python train.py --model="sound classifier" --dataset="synthesized solo parts of chorales (CocoChorales)" --train_examples=39062 --n_mels=40 --hop_length=160 --input="log_mel" --spec_augment=true --win_length=400 --targets=["instrument"] --num_classes=13 --arch="transformer" --norm="layernorm" --norm_position="pre" --hidden_act="gelu" --mlp_ratio=6 --head_dim=32 --fused_qkv=true --bias="all" --qk_norm=true --layer_scale_init=0.01 --parallel_block=false --inner_norm=false --moe="soft" --num_experts=16 --moe_every=2 --expert_mlp_ratio=0.5 --slots_per_expert=2 --shared_expert=false --subsampling=2 --layers=6 --width=192 --positions="sincos" --pooling="mean" --loss="cross_entropy" --residual_init="scaled_by_depth" --optimizer="adamw" --learning_rate=0.0018 --beta1=0.85 --beta2=0.999 --eps=1e-08 --max_steps=19500 --batch_size=128 --epochs=63.9 --lr_schedule="wsd" --decay_fraction=0.4 --final_lr_fraction=0.01 --warmup_steps=390 --weight_decay=0.1
Rows from block 2 of a small sound classifier, named by matrix and row number. Rows with one number belong to one neuron. Each number is 128 + 32 x the weight over its row's rms, rounded and kept within 0 to 255. All counts start at 0. Numbers have three digits each.
After each neuron's rows are labels from the 100 clips, of 14976, where the neuron reaches its highest value: "responds to" is what is common among them. Only what is clearly more common there than usual is listed. The data: synthesized solo parts of chorales (CocoChorales). In brackets: how many of the 100.
# fc1: MLP up (model.blocks.2.mlp.fc1.weight, 1152x192), inputs 0-191
# fc2: MLP down (model.blocks.2.mlp.fc2.weight, 192x1152, transposed), outputs 0-191

fc1.34:171096117156077079144098126133132180151083142143094196173099115140104180146191117130174160080157093108098127109091143101108134136113057105158178155136142155108107110113104109174161184192111165134144159177128157125125117048162090192173100066131141144101139203113095132171197126142139160143128193162160153195121147110101098133094113113143165122112155079104122123138171096127190116204130103165132116131142092155109150154138147052121110101151117097085127172141114064096120092099079089127103108144134080105079084147116090091091129113112089123161161157145108089153136100129118112127
fc2.34:107103160174136106096100116126140113145135102106122151153077115111211137133196116119139172168102092119076135131119128121178142112076138115106121136079136155055121133145185105112138114128123127150110175159195168140166210107162022178119136118102103099119087132120064118100148132103189145144148123163096125102180096132122119095148106035133109123086133090105143240127185128081080121130136143164064129104154152158161109062137132134106184145091169103172110105127142084098138128142169116095092155076110121134095140130103125153106175117120134121131130114114158148111142126145211101105
responds to: trombone (100); note F4 (78); note G4 (61); note D#4 (35)

fc1.741:106130178126143112156099094090099077152170094086122128114101145075073128162069169093071092069151149188248166128149135157136136201126128199131134150117124057179137088095123163127134113169080129118149104077107184126147105102221116123075080152101114193087094108154102150119103125121117096117100075180123094102176094173168151101138116117102202128125123154164080094108111113082138133099151124115126120094146169134095108142147087087107119134144122099159133172089117141147089087117113150136153169140131123112139120113087111077140138124122122107132163107167100119141125157147096103193
fc2.741:000085123162131118122128111115166098096145136125107140139160122127191114136100122124157150123124145124101133148151099114130125142114176098139123123197117120124192144114113126107132142134131171170146110064104056137135116092132063108130121164147136082151137109131000145144131127131125132124151136129123089130185152127134108159147166106122142113125130153201125037140094110102051150167110136149143159108109114143114117113117129130162086118126134160020114123124118185126129123132214132141139135137168079146153127158116132149120164092128127123165133111168118172130141132111189128139
responds to: saxophone (89); note F4 (39); note E4 (34); note F#4 (33)

fc1.199:186182155126099076157182151186119079167170156086114117146114135184158143126122114154090131128103152063143094114093109131085064057097152134076110075116166139134148126125074111141157121118160075120097120139158167175148118075129131118115096081144111190129165095183144082142133119150187120134169111142123136161164111130181129190215164153144142166178117134183140102128135088118185190157221150172121181157092126194150147126093110112077131100118123110076103114113116059120101115104074109130143123135121116100090170139107113125114119108117122123097157110097115107083142159103091108099
fc2.199:045116117139089147120109131131127013185118103139165084103195117141118117126087108125084101124123144144138121151162104120187100176133176200147126108138105108175129127113159125138196144135090148190146103141109160171143136124079103111148177155096135165116154054170107107116128108144169139128148084167106077166144117192080152128148112153159213123144097126170149099176123140128107108141137105107133141139062129049102139136148144160118163169146136152121135156146067220105078132110151136170129117156107127193148146122094124105060111076095149171071144148138090132137128122100153152149
responds to: violin (92); note G#5 (68); note G5 (38); note F#5 (36)

fc1.594:113145129130205098127138122108117092123141179122190132107128175072168157160136082147136144183125152115137131120141138160138165096113099081118061120103154087117141135167202138149142108138136105134153137144147134149129149158200180072095069143089136141188095146139124164149096186206156092137150089134093068157146221102151159101110154191107129128149072185137096123061153129108138131140133148141141157156058137096113094110137089102108119091079130090133091106075112135094094091136087113102153076108129094099108100107082066102111118135095086096086073107141119122078112150068084121122
fc2.594:198153169130134138179140192124146158068105084132048121109076121101117168110127111108124159131109115139099164129110198146118050133142114118134180119106178152109100137080093104130158139147101145158133143143118136058124109094137087090194121142111092128125126058144180078130167097099190161148150141131065126109107089170114100164123120098112087135170128136111158171111136199107142167102082189128110185175100122177179112113111106131121139147129107150123160136152132092101174161115056156104085151170088144092090117044171147169110123094161106122157137134105149146101158134089050146120
responds to: tuba (100); note A#2 (29); note B2 (28); note A#3 (28)

fc1.338:173187134146149111118100158141175120152139140101119138129124162125173111141151136169140147091075083097144110132082137103135135092120118134148140106100090190155121147171113110135106099147182175159144111115113141109165102096143128169157128131131144137144100113139171111145163143114167156121171152103196169120190255188120146146163148149158167156148133111168161147148116086147123172124127140145052101116142081149098061080111089062143103104123132101088195096135102079093124093093083094136106101098098096088083123103120067116091106115054074034111127111103118099162142081171117107094
fc2.338:054101104151148121154157075085202005140159164123128131173121061137084114133124099150171136103117114171126132135115052118150161158150111098097060099194160144116181127164128121143170154097159189146104104146158114113133134087185140125128171176067110113097114127140137094115163098120209116148062136152169136156131168117123110073190187113130188134092159129103185107128120136105145113075138139098125163151169174169118137116114145119120104124132144150132114105116097109111121126142176138174172144125137131174079132122135157097157195127145180101084139130181120133144182130125142158085
responds to: oboe (99); note D5 (80); note C5 (40); note C#5 (37)

fc1.522:126122178134195041088109171126115065143158123147134207100148105128160140143115044162107162143116112128143086143120087083111128103080056071039063074096136131132140164130122103163148116133153135130140119114152142131110117107166150093109080091123133148130154106125153123117166137171100111108159121139118135176131248123194143123154162159113146195176126142164158158155196094111122141144140162140157123135126154123250118134130153079111137128089132138102098112068112116065125115129060098130098127129105106082075122090127101130140123122100098122120174114115143117137112134102094133114
fc2.522:206179137124180124131104169121142149063113090150118087160111140066134154178120160139108118151130129135150081105125151090118160108098140155157145116083115123164103165094049174158115064132128127155050140091076102097084132140136121119143104106164081061114125084133115187102119146100109099071101172136071123110110153189133154128119167160141160155128112101104187151117151092132145092127188144118132111172129126226145114142146095118122145136106105156162125119084124103190172173207115117088073087139139076113109133146126147099121145115075090119151155187084110116105078124093155076174
responds to: tuba (92); note D4 (32); note B3 (31); note C#4 (31)

fc1.186:131131166139131106097096194111150120147161137171152150104187207150193152147124072204119155171109173164137121140121121102141139104121153098096098127096120149143138134165149093135085090119160133133121139137128141141105113144120180086088121143154135147155134101158165134149124138173110120087197081124099113130110231110147121109163183130095117174125096165180162130151133072104104183123123150125110139130095129118169077101103131093089143120043151097093126094050096064081125124084080107141135102108101084092097146118134072089114104137085067093072102072099148089088127060104114139087
fc2.186:080100137117111128126142139133124076160131219118138130148119125132101141182160146101090162164111124118133142125111071133165118149156171084150139151141197143096078124093149152132126101113179074119095104154109123072137119153088069162116144186116127057161157090138147082187169124080013162133103105118121149121149187087088115069140189152137075143065148158092106157183125107123088146137140121123103196136089179118068150155109083128128103101121180108165079189147141114148123134147138124090168149111111090166105095110123138111099107094124113124125117154070125180133136121171098195160
responds to: tuba (59); double bass (41)

fc1.691:128192197104097136087100162184058070163166140121149165149135200163111122105091101139134143143090200120086103122089168111094148143112125122122105105163146113202133121172086142136130141085139148096117130136150150153159117110150168130129096127212117199115122114170184108128126131136176191115148149184134101123113102126098128178120121127178181164120116151178130074084113118108138137156142126083108175101101161147136098105071077072127093119129105118070145118072117031132095109097071108121080138100106115084086137089090135090093114131102121093121150113113089077122137110103080099088
fc2.691:126110103163134177156126086150121086140168218125217156114163123122160126171110105124159129127122174119140110106099157144139146111053147130152123127165129158162091153088094143096144156142154124148119114094147124102140110132159085139171143189108137174113155145135006151125153090150255124133127144130118067092165210141121153077162139107132157104091113106159172104122104158146109142117136145114145090134066137116116144138119144117145125099133146163135160111117106120125059115143206143099149101114137177197104155159043140165103126165106158126158144118148123106115139147141225153125
responds to: note G5 (91); flute (75); note F5 (44)

fc1.479:160223194115125117114115156206068063195156131125173116153107177150162138075125117152122133157118182105099109169096170103106163120086146083111107097151123138220144130190095153132136154080153126084122133136160135133146109115127158134144133146191124193118115102203209092143132122151148193119169126174135110132133124131080132185102115118176169133128126143161143106118136125127117126130123135105119182091117159163137104106090096068125114128138106120073123070081105075119103118089080111120110096082108114082093145102102101105105100148090116094094159072092092066096117113115097100094
fc2.479:122094146170140164122088134133118140150145189131202158132166161123178119116146124151138124107136175121168138148124229129116111082051142114142145153155142159173091172108130170126111156128115145115094145110117116148151098098115083188157156170088132154137128142136018100122155139145188113130128158101098066129115163142086138076141130138153142138085116098156150104136103110118106149094144127084112053144067153150069120147150148134129148131142113158147148130114124151137037112126158128126128128067147150175095158208043140157147120176096153110142133092155084137096117140140234192108
responds to: flute (99); note G5 (98); note F5 (39)

fc1.599:159133140108113141148115138150153179142130158185105148119089104118115126105110198130139122064168096122111114176140128092108124080103075109145148175127111167208130094124095084108169207137156134111130165117092133120112120051107119139120113052139109205105083149145126075125136108134174172136119122187124123098153123211099117166123159222179128142095139102140190152127167130117130099184153123133131143153129088174173157130127113000145132111171126130109098149157110095119117144115105159134102084062141104109111139131121141074116110084108094114143165132112129102170176064110127119130
fc2.599:149155143134159127135145161142110188131072149112139112053166123088180112136097147115133081120122161127099111155128118124087055136119118136121212110125105133196142166139082134119144110170167113112123136151137193095081181059131094020070116074123111087125106102122154123137109056069109143142119103128093147152121075102103154156081123155145119115131095131121126219156130185153216133129163136115119120153133132098166153141166103123140139115132167144172119154156109074072170123121059118152074124158078157065092124133149157095125091119130106149170155106101158070105106106092137124144
responds to: bassoon (100); note C#4 (99); note G#3 (42); note C4 (32)

fc1.130:168158130169108115149144093177068128173127152094149104155134128111125091150160120110130111077053074094193118150112123140151140137118127123107062119126201132172172175132097150122138118129161099159141101169087130146145151136130104043153146170102130211116146169212172109141152131135201179109131155134086188131200121119122125130211092120112099146102083098153120128112131092140200131180215121133083093092188083151099148102136117123097122076147085136112090113158113082103099121115095160085140139117127109119115128105119142161132134139149128126079138112118110113116048177161098115105
fc2.130:192170158128120105118103141134117138097152122151055152138077107138132150189074108169038062115111178143143117114098124155116161132058130122142146120120143086166163095131123137153148153171094179074115100138091051143152127167095086107133183141104146140142167084173092168095106134103176115126141144121107153128159134123194113139139173071105106152099142196101199151136120124119059116103137130137150198143134149140141118113168080136123118121113135154208129107143064099090078100148113125120059149156115143113128149089161105125112124197123170141122128109089115048145118116134043135104
responds to: clarinet (85); note C#5 (62); note C5 (49); note B4 (30)

fc1.710:135159134144127126110169135185105084166122134112132106101118136156136104140252108135142119116050190122179138104081108121078104077086120158105095097129147114206066141113098101137135120134137097162121153074118155181127136149129080080148104055095116164150119095145185124142144142118141150104131138144108102136142147166095124192154123128194102134143137117163153186132118117155110132176170139110140120034188089186086165136150112104079097077115091118091093121081104086099106100109095101064185086133094093100093125087116132090084134127152109113107126085115100080152107131159107107096
fc2.710:073103117181100086167111102145127056097097162154140090109085068106124065145173107114141161095165106116148108154111021133135101085164090104135188124112168144122144132132122098135118141149134182161069157179128157133155153050163112108102103104144164203121105111133134129083123111153109107155112119109222145130090110148148158113106137139161099125117110168109147172152136104112131113134114099101118165135120115140162131123143134108113158126097124122113104126114118198091148139058214132140085166063098155140137143095134095141175143141115017114114117227106146161137133136126064115123
responds to: violin (100); note D5 (93); note E5 (36); note C5 (26)

fc1.442:156138148164203123128139155165077116140090105155139140154109115170205126097099059140158109135120139106144104099096090093065119064085131057083078067121124147130146121187176172113129150093104132113086144135134132143118123104095189066120091110126160121173125175145141109136155109126146148159184138144128134156171149136143150150153146147181148147186153197136199151150176160150134136143150152175144224167131131139128132137106092116134126116133103117096062062101092099134121135128095134130084077039091105084099105084117081145101095125093119095090102076097107095130144102122102110086
fc2.442:088183123093103108106080173086112075065073121124175163200183104155165177145133120116104084150135114148103190123149141117119150112182139113110084167128146153211149068097128163181134121136168175133111185062099112120120124152108098081062108118122154066132154127132098170165157086111136129112173115155060140121166152160089116062127116093142102118150131133161121138096145105155148149149174117149100140167106101169076114119144181142163133152115100120126115120078165151117118122091152128063127149107150132153137125105061117082155112079151143152120137113096153174129173165145204206094
responds to: flute (44); viola (31); note C#5 (31)

fc1.637:159198162158186100096102199129090131130128112131197203119150105126175136155126051162120142195134133124139106191128126109103155136110132109054060124098147170149146135155138124186133100164195121135124152137168130120119125138153172143104088126071138193147175116130163137155122168212125137138143120111105122156112183087140142100148133098118128158170112157115131138131171113105100116126108142138140139115091162106185077128147133089100122118072121083105087077066090097077105108129052122115100097078105099076093125100106095103139089134053076097093143076109127099144126096110085127097
fc2.637:106070152149135124113126159110104156052177047179121091166210133089169093154252115142138072101088148087151078196141179119123164143186099156137116074059099093129093104120088128124136104126128096136080169133116126174115099171124138110081156120165095085115157127132063166134198161176137114107147068131101145104187133154107123164090131115131144084147131141145139149101097119114131151136081126155130162114106137144176119075157122151129109121146128155086168146139108103111129138131123132084097155117145085146139149055070173162114126091125128158115139099097105099101121172080155124107
responds to: tuba (100); note D4 (50); note C4 (40); note B3 (38)

fc1.107:162190170147107123144107185091187221132127106145135178098097107154152125113185117164172134132163095081061121122103135106079149083103101090118140084097154174159155191136108093127115139155183084120108126151144097137114109108131149159178092118143184134161142120162177105128127125136129170158164128160150095098140155123083147114106137152221079142135131081143207155148156081142130133185124172121111107185100167155192138093130104067139103117135101097074105076133094103123102113096095097125114085112114066080088107081117119133115059130096117125083116087103111102150070124123121109095
fc2.107:107124133153170139135164089131135089108149069142096116138153081110143163109079130107162140163162129134146128123152159114166121102115138140146109147100125119171147060106120124128121109078114161120111117112109088105122116100171140069076142096117134140128195131130137149105167119162124135126138086140080128126152190145104094087123165155128129114113119126118118089166083134092177168065132103144136180159124066252128153123137171144130109177077175108065135111146146210089140113115214100123110176114084172238200129209124102104131088153108133138095134121144131201116158119137127135184
responds to: note C5 (97); trumpet (58); note D5 (43); flute (42)

fc1.457:132138196143197133121113148162142101156109150132154098111147189152202138108138118171146132162130134152173104106120120123114190104140113069097070143081154115133138129188163138115165094138191122122143130143117173114133109071150172133163098161099153099136108152126114116134122118142148090153182112129108145117111247133104133127162189190093149160117102180171111102056156148108138161110126172122129120151082134071094046118124090086153136136107132125093132047106132097114115137119076105117091109091094097076074158109117110117096108103054104073137136071089132094136149131068101124076
fc2.457:128114126115168116109099173135123174155148091137211122146086126120100148144098135132084141124107165099151135188118169112143054131151145158130154112124109128179122127090089132128114132143195176117128154098068116158184100122092136125173152148125148088115054125139096150147102150078111152080183136093143146177105124179127125180162187182137084087147103095125123202152122108119087170093109084139097183157127084159082148088134114095100085098117114145191132095130133082083101145115098136080156132017122102107100151047079119110146074058162143125147132160146109155163133120102144115132
responds to: tuba (70); note G#3 (27)

fc1.250:151112105193085088146084137143152157131085171159087159183123122118117171163131074126185162075144133099119121095092154109113143129117061124098166135137162141120144140121092136163176151184151164142139148207118145117098116040160096197179111095109154154111127226101095126188187116126132149110123162158141167180110160114106094113101120085129185123095141077114118108129175132119180117189129082183149113150150107127134116137132162053112115075100126082086119142136096065101127098117083078144100097138100055087087080162128119095094137099119112105156179132147123114133136114110118121112
fc2.250:127141169159146121102086148145125081130144087130120153160066096100189130132183121141125187142100067132115165175094083123189142122077105121110117120070127128071134138121172125134126118134120144163122162142198163142138197129159045182144168133112106100116110112131035121097150144074161149112155129138079108070180117151145081058149074067128101124096137129081152245119167151098088121139115133141050149099139139138176164095095132124102168146107150107171090101148126091136132129153166103112114122115122111163096115132110129129126184087154134084112132111110144135138134128180204123101
responds to: trombone (87); note G#4 (81); note F#4 (63); note F4 (47)

fc1.608:105140143104108112144142132120137135186077188128127118170146130174137170097083136133137165152058114113219119175110086100109043079137097172101085103147169089153156185106109136158080095099114169107139164209193217127131134103145139121134159125151139207134132145108146108140195133182183161137112122171111137145120168121113148147132122104073120186147125116097132102135115143073137163183148115218107120148137107194131121154084110086123097089194115086094079110104114074144102089118091129118116127144141132101105094170093129103115121122118168121159130109115081090117116151144102098104
fc2.608:196126127135143123130111128108107117144145154126111187112134171066147155148107162132136150111157161141126130119137152097154101131151102120128161142101156142067143075148150126136145099148094120118074141158103203160173107106177179082161159142137113101134177160077113128067078152159242186129134108110172107119187091123126094133120156189112114136139137133124191118153192120126102103094101096128100137125149142152157032145158161077169135072129203114160094133086148072162140135147078155110097078201077125078135148098107162136151147107150144123169102183176126067147131158114124131145
responds to: note F#4 (81); saxophone (30); horn (27)

fc1.75:251181120174118088107161144138147239162166166118136148085128146115149113154194128170162126070135138095078098128112075103093103059166085110137161126166151175143116150135084102145120130140146087141101112122091140139117138115133138106160162126146122176144118107148200112104197132128141156095143128111156129167139158088090107107158110147083094147117122119157166216164136123123153113211151146119111115153167054127189118110065157119114089111115096150095098114104107084111097094093090069100120106160120123090114122095103101140137105154128111096114137145123102102084055134109102098104
fc2.75:101177157205066135092101183103103128098143089071135163158137142102050119142199114136109163114087113136104167123129040118228132146124132144165112093105123153072138105162116144126152118131122113154138131136101125132183124136141173097143065198082080119176141123129043142139110068185133143175105130125178123107154101164132113079159171128125120130130097167120129156149141153077130085153157077165105160135184156126165141123130156177126124142117130113174081150105061110111116132132167109133094126101120092114136131096064125148150046098120132117133138157103122230115150107123121140124
responds to: note C5 (62); horn (36); note C#5 (34); saxophone (29)

fc1.194:141120107165133063120079159135111107133107183162129194177142130129122136144133051146163155061072095063099107157088134089154106138153152125106129121136126159137138178126110115163129147157173179127141137191145142120087103098148131148192195097160164143129119132106087116206196138137170191111137171216109139173112166131087128134121120122092140163120121101134159089092150195137181149142133122160088109109112124107145076133090134079104105126071098086080078119113107062098110104113068104159102061142097081077094092095113098154118123098090104085121154114107107101123125120107112113087
fc2.194:059102138098206142103163110125108041104191093113132135088066120141135135099153190065132147116142105111165152131138111152201164111122192152131099147092093119083156127090120095112147122149187152121128138146176106119126122153201082143157096143103139146137104050123070138135139099078194116137124132156116185108087142174164152040090147103107181132085152125091175116139149083080098140156145117169101154130125110125188159153119148133118109171161116130122088094178159103138105132096203134150122148118077081174104132110087116130157172131104115120166101164110114147093111133160182157111
responds to: note A4 (54); trombone (51); note A#4 (38); trumpet (36)

fc1.656:118153162147160128102122131119074074132066137113173151161142121137166176118103122171133139170125102133172139174144167100116140138120070103102066115124158096201149116156148143155139145145196170133128144143182182130127143138149176095110111128120121164124117146153120135151180167198154106139170132130104140196151217085127168120143157120097162158146083182105106108094124080054106120116115121132136142133097142099084088141133135117109129060132133125088100075061086083125112112121079095113087083074113106075087154135095069048130067131095087112113128055082124099142114107148092123089
fc2.656:191095178122144140092097182099128171043152062119125111168106099131130092146150138154115143177118131168143115161124126153082097123106186086128130135165150100162109132142128107122134109126124121142158185111095076142145146174076081166135114090130135059129147176100127052123054112163166060161129094152082141121192092118132096102131123134129143135176160153152165172113142190096126091082058115137189161167127112112116149117067145168123104119126069109128126119133142084059158119141093154120108123175146108116151148068136163165147123023109140122126093131147155092063103154095126114124
responds to: tuba (83); note A3 (26)

fc1.742:164148177145187115066144099127124116157055134150200176124103130115199117113097085125136138203114127121174141189143109117128134112107079081070052134124137136175131102165185121144160105163172116148101124147163160119128138141142182108113123116109141188156158141184159138135177149158143161138150094122091147181135233117165138140160157116091101124166108199125118136095103129071082105120137135142137160120081155135127085136119144055125127100099139107105103117062101105089114116125059097096081096088121093070095119127102105084124104134081079085096140062125120110132113111127096119101
fc2.742:185139135062142084102139173127185160081159067169115151156088099104159133158139135129130103154145154099108174150126186137085139087168166159145122160128136122176096107131089090095116125141124105138153189089085154161145103115110110140140062113141150084142138174115050134129128063157204102106119132124048142132167102169122119080098119156099134116150165157168175155125105186121124157088064146136171173133114143103121136088122152152124060110126079130174115100091138076089175137088088128129134136180126096110104121062157136140158144066155068146070160099104105075119136091115093116085
responds to: tuba (99); note A#2 (29); note A#3 (29); note B2 (26)

fc1.464:139116105142111154128135113126112144141115227178138162108147131170129151158080142128135153041102115071177101136112122116139129131150155141099091120116170090171190171126080108132103133196143087121124152176134165140137116099183149129221090086116119156122116142134108125133156141154198167121138101211117161118121109115102142186164140158149120136127101134165119184110138167145134152081172144146102116115107125111166071091112097061122108121137100092082087113122100087116064080102080158100089135090104153102062115128075174137095108113128115077108064092070098105139096133155057084105
fc2.464:097106146082146146150162112149160092111139146148181177112124106142127106096122115167150160122130127142171117113152123128108160138118166103131106116158100127126118086107134136117092158166105181145143114105199164132111145115159113126131152102090120119102170098128042163160128166206182094163110144103173172129189134203138151085140153144120181138149136101132088037140152150143118106142153132081141143084089137124134187156107123086107058111129133167043184130139143172105022104155186145118102096120101138147177111147055126125149166144088107077075153116103137113130136122119207182178
responds to: clarinet (100); note B4 (53); note A#4 (38); note C5 (31)

fc1.185:170125149138255088109121100121173148205170153133172096185142127149196154163121105158122137099142113118127108167133149132119151151137109092121106071054136100135166208117157150124110132068229166132119127149126092109112129091105175138111115178058133156132113163104115113141128120176194139154155084057152075157108235109092118107093135135150140145085128158135113099112141148138153125112153093130094131124103145152166121147170119132128131145139140091099096074116113071126124133114066092138099075108127113080078104169122097108122111122078134106147137136107110098167110126092101113089
fc2.185:000149145138087124111130100121111025130140135118149126060170167096109146148132110136116085109114197131141110149118142142109089120153151127120077127131127104107152127106178162084127144122127173160082142131101120071155127167071124108138150117116149187133104139147038099124128135131128137171165123125142112162160144110134137113114114155181167140121105152192110039116119131143175123142110141093111107106113114123107132181163102090106094144198106115075118132090153143129045121101170132147182115094094200139101130182070129151125136127148119098155143111101110145143091137141227182101
responds to: oboe (73); note A4 (69); note A#4 (33); note B4 (28)

fc1.455:135214170120130128113107126173080058168154137112174086167118190108134128110171114139127137113102182117106135115087155133097147113109131145134091118120103126207139124182109146129121182101165135114128149136162115173123135126158187109143150170167129172150166132200206101145121129156138138124179137163143066140149131166104143193094136135186182142137124200150129096060092082131118121149157126119098181077111144140117127098072075094102108118100104119106121101052101101094099111092089133109090100075107073089098139093092159089114104167128115070107149075121100075067124116135097102115
fc2.455:163126128175145166162172069137120141150183165118181146148157145136147096163108120077165098145118126112116107133121194157109142118069094140141117105143127133201116148103125101120112133126105099093098148126109114099108077105090101199181098150112123163103142127113025105114156134153235152116130165111122086173134186149134184076147091160125187096113131128087166047063119109129120159122122144121171086108073112169141133135194144146130151119119119140151126085156111108113101103131107120129179105116147137172126122159070129196121095200097144128167131131201112111119097118132218144124
responds to: note G5 (80); violin (57); flute (43); note G#5 (36)

fc1.62:187123155114152127141125136115064101180064167104153149119122146157120124096126153140105176105174092085115113163135111118136097079086118064083042142106096112157104071105115093167067094191196084121140159100155176131138079104125109103140117076133104190135072105137121117160166168120204182095130181219102124151162144140143135130111132164150134180164109110167126189106124084113122150159133129122140149132199159184147133149134145134054107090143109112119105124131102112127091121123123107116120070080118126112141112093101100064111123098081078062112075137137115118150126098087106107134
fc2.62:101117156161172101134137108131154071180150184130161049112070132094119133093120107141124158145107148149091079151089083126173121133142133136136104119182063104155145094108121113133150133107134163086123116045207181129184105122185050120160105111125153110144125131136184087109104161121155178081071124155148132113073144126079194137146169157128173135100103142100153119117100095127148131139161101156132107115151119147162112136168086134144151150089154200134088112059099178053155119133151122194108055054109145143142125157147140130149131141182144105134112139060161142083119117080109126133
responds to: horn (98); note F#4 (49); note G4 (32); note A4 (25)

fc1.561:128174105137125134115128138186117147158120124131170113123149153131142131123167098154104123114107120088140116093100145110128152095122139143126108114163225154143168186142106134149153163133148086093110132148130116155153122086141116116146085098123124179168082095211196106150139155152149120088151095155145132142139155153091161125173142148177115152124098108118182136147149109116169150225152110115074120119191094158111135090123078084076084093115057118065071119090087086112072092084081120097126081088074088073090078074099104128106075163135133137089107106108085092110101155148079097061
fc2.561:154092193160101071167109155159089100130115109117121134138147145101177098157122169165108149141139179139110169139111128105119142182046144120094084120202110111126150127134162163080107143123108166123164098133089179135104117154102120114176140135103134203114106121129169141095162120180136149065121175153134141122190149181127077131138160108127137098109129162134075123104071165081156147106129115099148183098038086194180137199090166085143136091119103137099117131078067147179103091143120085098109112111111106171114110139157135152145072162128113142102190122184160115072102105162076133120
responds to: note C#5 (100); violin (100)

fc1.752:158102137130166112183116145152101091085086134147139127128130129155175112098083136107113138111177126113130099116099062118103125086072127095056113107109068106126111087153154141116087084141149087144122120096127148158153136111142181129136134138087131180158086161119119117126106123102237128114191119151130138162155166156195132150150192212239143143162134178149153163118188108152126139114172163167128156171135115135125107126120121135096141149107132084109104172146120068124106109099090062104138066068096112078114096081114115120094101100110085064081087105131125091176104099115096115103
fc2.752:044117131130095148129178089174172105077099104135113124112148158166172107137095106139184126124165158145182144150088067158165135141165133115101128129099129111166167086154151085122139141160104124148126175120223073105167126120222120133114154188121116163124150119148029114142118111147192079123129177104186189070080163122113151067173112101120146140112169158124151070095111124109106162111137127125145099158128124149146136177138125132129130149163155161092137173070141137112119151133214133119142096160136137182116141148083145106146147108149163129087150140065115121101153115168193172140
responds to: viola (93); note F4 (55); note E4 (34); note D#4 (29)

fc1.739:124104110135157147136119123148138104123107122150095119153150070126172137157132116128115227068078121057160062159094138121184090066139189132058125124138148160151168164130131145143093101112164170174154124189112155128165135147163173147218195124124113140130111149100118082147160136144174120157155106223101141131109172111092133172137136131113155160142096116114104118105106147104141149084150165211127133138167095091167100114114080102107143137130133090100101089134104090103111122123115191103050160080099123104103062140108182169105114090106127076129112081066121111131113125115099112103
fc2.739:104071142125090106147062118127143073109144136127113162183155149108143111105144087163053145095119105099136100152123104148135166143093138117117078140080125114082141131111118123135114102097081117157115180131169111097081146138146122136138115131155144141130139149140000103075155130167127109166145098110126156109166147204138073128119102175133136123128104130087143095114165096157162143119110125162211152107107158155141125155096120110081111111101094126139111086134188128124028155161159117125138130110120155120095143189028126128116156143102104113203156084103129119044122154106221146083
responds to: clarinet (100); note A#4 (51); note B4 (46); note G#4 (29)

fc1.422:132126173145106140167149108139072105140129160130133099182130129155111119154176141124161141076141106100199125131092124108077041092075099111053073097151154105184158088098042147118125097112158124171095116217110134134135136083149082096184173087155143134090106157130113105136167136117163139158123191143083179142177112104122121234151094098108107121119116109128121144092143137122162128179220136242162201132163107145129148124131096120106098116133089122104083084123116104103100111102118105123135131127107130123112127096119154132095101099143106137108128104103101092092107150147100101111
fc2.422:042109099128128134129092159138129082125132101133119178088070156128130142153106088104145149109108126115108068119130073129092111135134093132114062118111151152149121097140080112110114132177172086185122096125090173124168139144126141093112143174157095129139120167124111118143145080135150134082109126141073123115122131186121155128125047145118121120119116172155150133111071153120142179106186115089104181154116145120150115120240141099167085058111183123114197086072135156144107132092176136114076104166118105146117109176100131153059141173148173161071147164062166119151160102130188057141
responds to: clarinet (99); note G4 (52); note F4 (30); note G#4 (30)

fc1.665:119127130156172140165129099120106138126116220155132111102133114132154127151104143113145170106118127106194089153118094102115116086129089132083094128081146106132155155118106129138101122158200125148134144184142187120119142134166163144234180144113136175133110164105111092128156142147221115173155104155083134116128162133119136183137113173105105119145094091132099128079122168129134104076183121178125082136129097085182128105109116089102092132148082067097094087149112101105061103098097186092101150076103125102099137143080187167094095072091144073101111081080081092140132120114077079104
fc2.665:064076174127155115115092121183203109122135133120102210144105139112116125108088120131104148114162071107144118116111178089075128167171121140124158114153145119061119163182159114132114121154148129140137189174187146113075126129132159130144168104156103164133120109139085129139136117147137081216127164148149093119127108153141110106093134143089150143113183134148143113137122087073113159139148174161203186122137160100152156152044183132132079054131121114106128098153117172084047105103157133135134119166150136143131138136031104145119095151144164111186136070167125151083106149105190151109
responds to: clarinet (100); note A#4 (61); note B4 (46); note G#4 (29)

fc1.515:206113092160086132150168123128086167126148180114137081098141119097130083117139200151152127116089108114185106142112125139132114133132097155109090120183129092164127129161149118124114122185148119181120115121138178152208149155166159137198150096121113212095126125160105123132146128157214146194153179153113200112200167139142135241172146159167147132107127129129129114072121081154127157109123163121107097088121096127072144091086082138094110072157115119085116082136097086110101119095115153108105126091127108084104121107105115111104100120130099094093087081094109104157080101156087097116
fc2.515:079103145125119105103151124079146063119086135126108166188102109082079180101154082129096151122166110204169120200149123151197130158108165130153105143154159155157172141148134194166110122141146149138156150161109165143178079123147123131131145120108136107119123111107044173157168135111170164084156116120179138134102124158116138079065162124146171097134117118141124096098127175135143144154158117136096115064143094184144172108100139086115070125126147189114105153146152177186102161089198161095161115085106120151095095109039104141144183116140087152164143083107115133142171139139200095139
responds to: viola (100); note D#4 (56); note F4 (37); note D4 (34)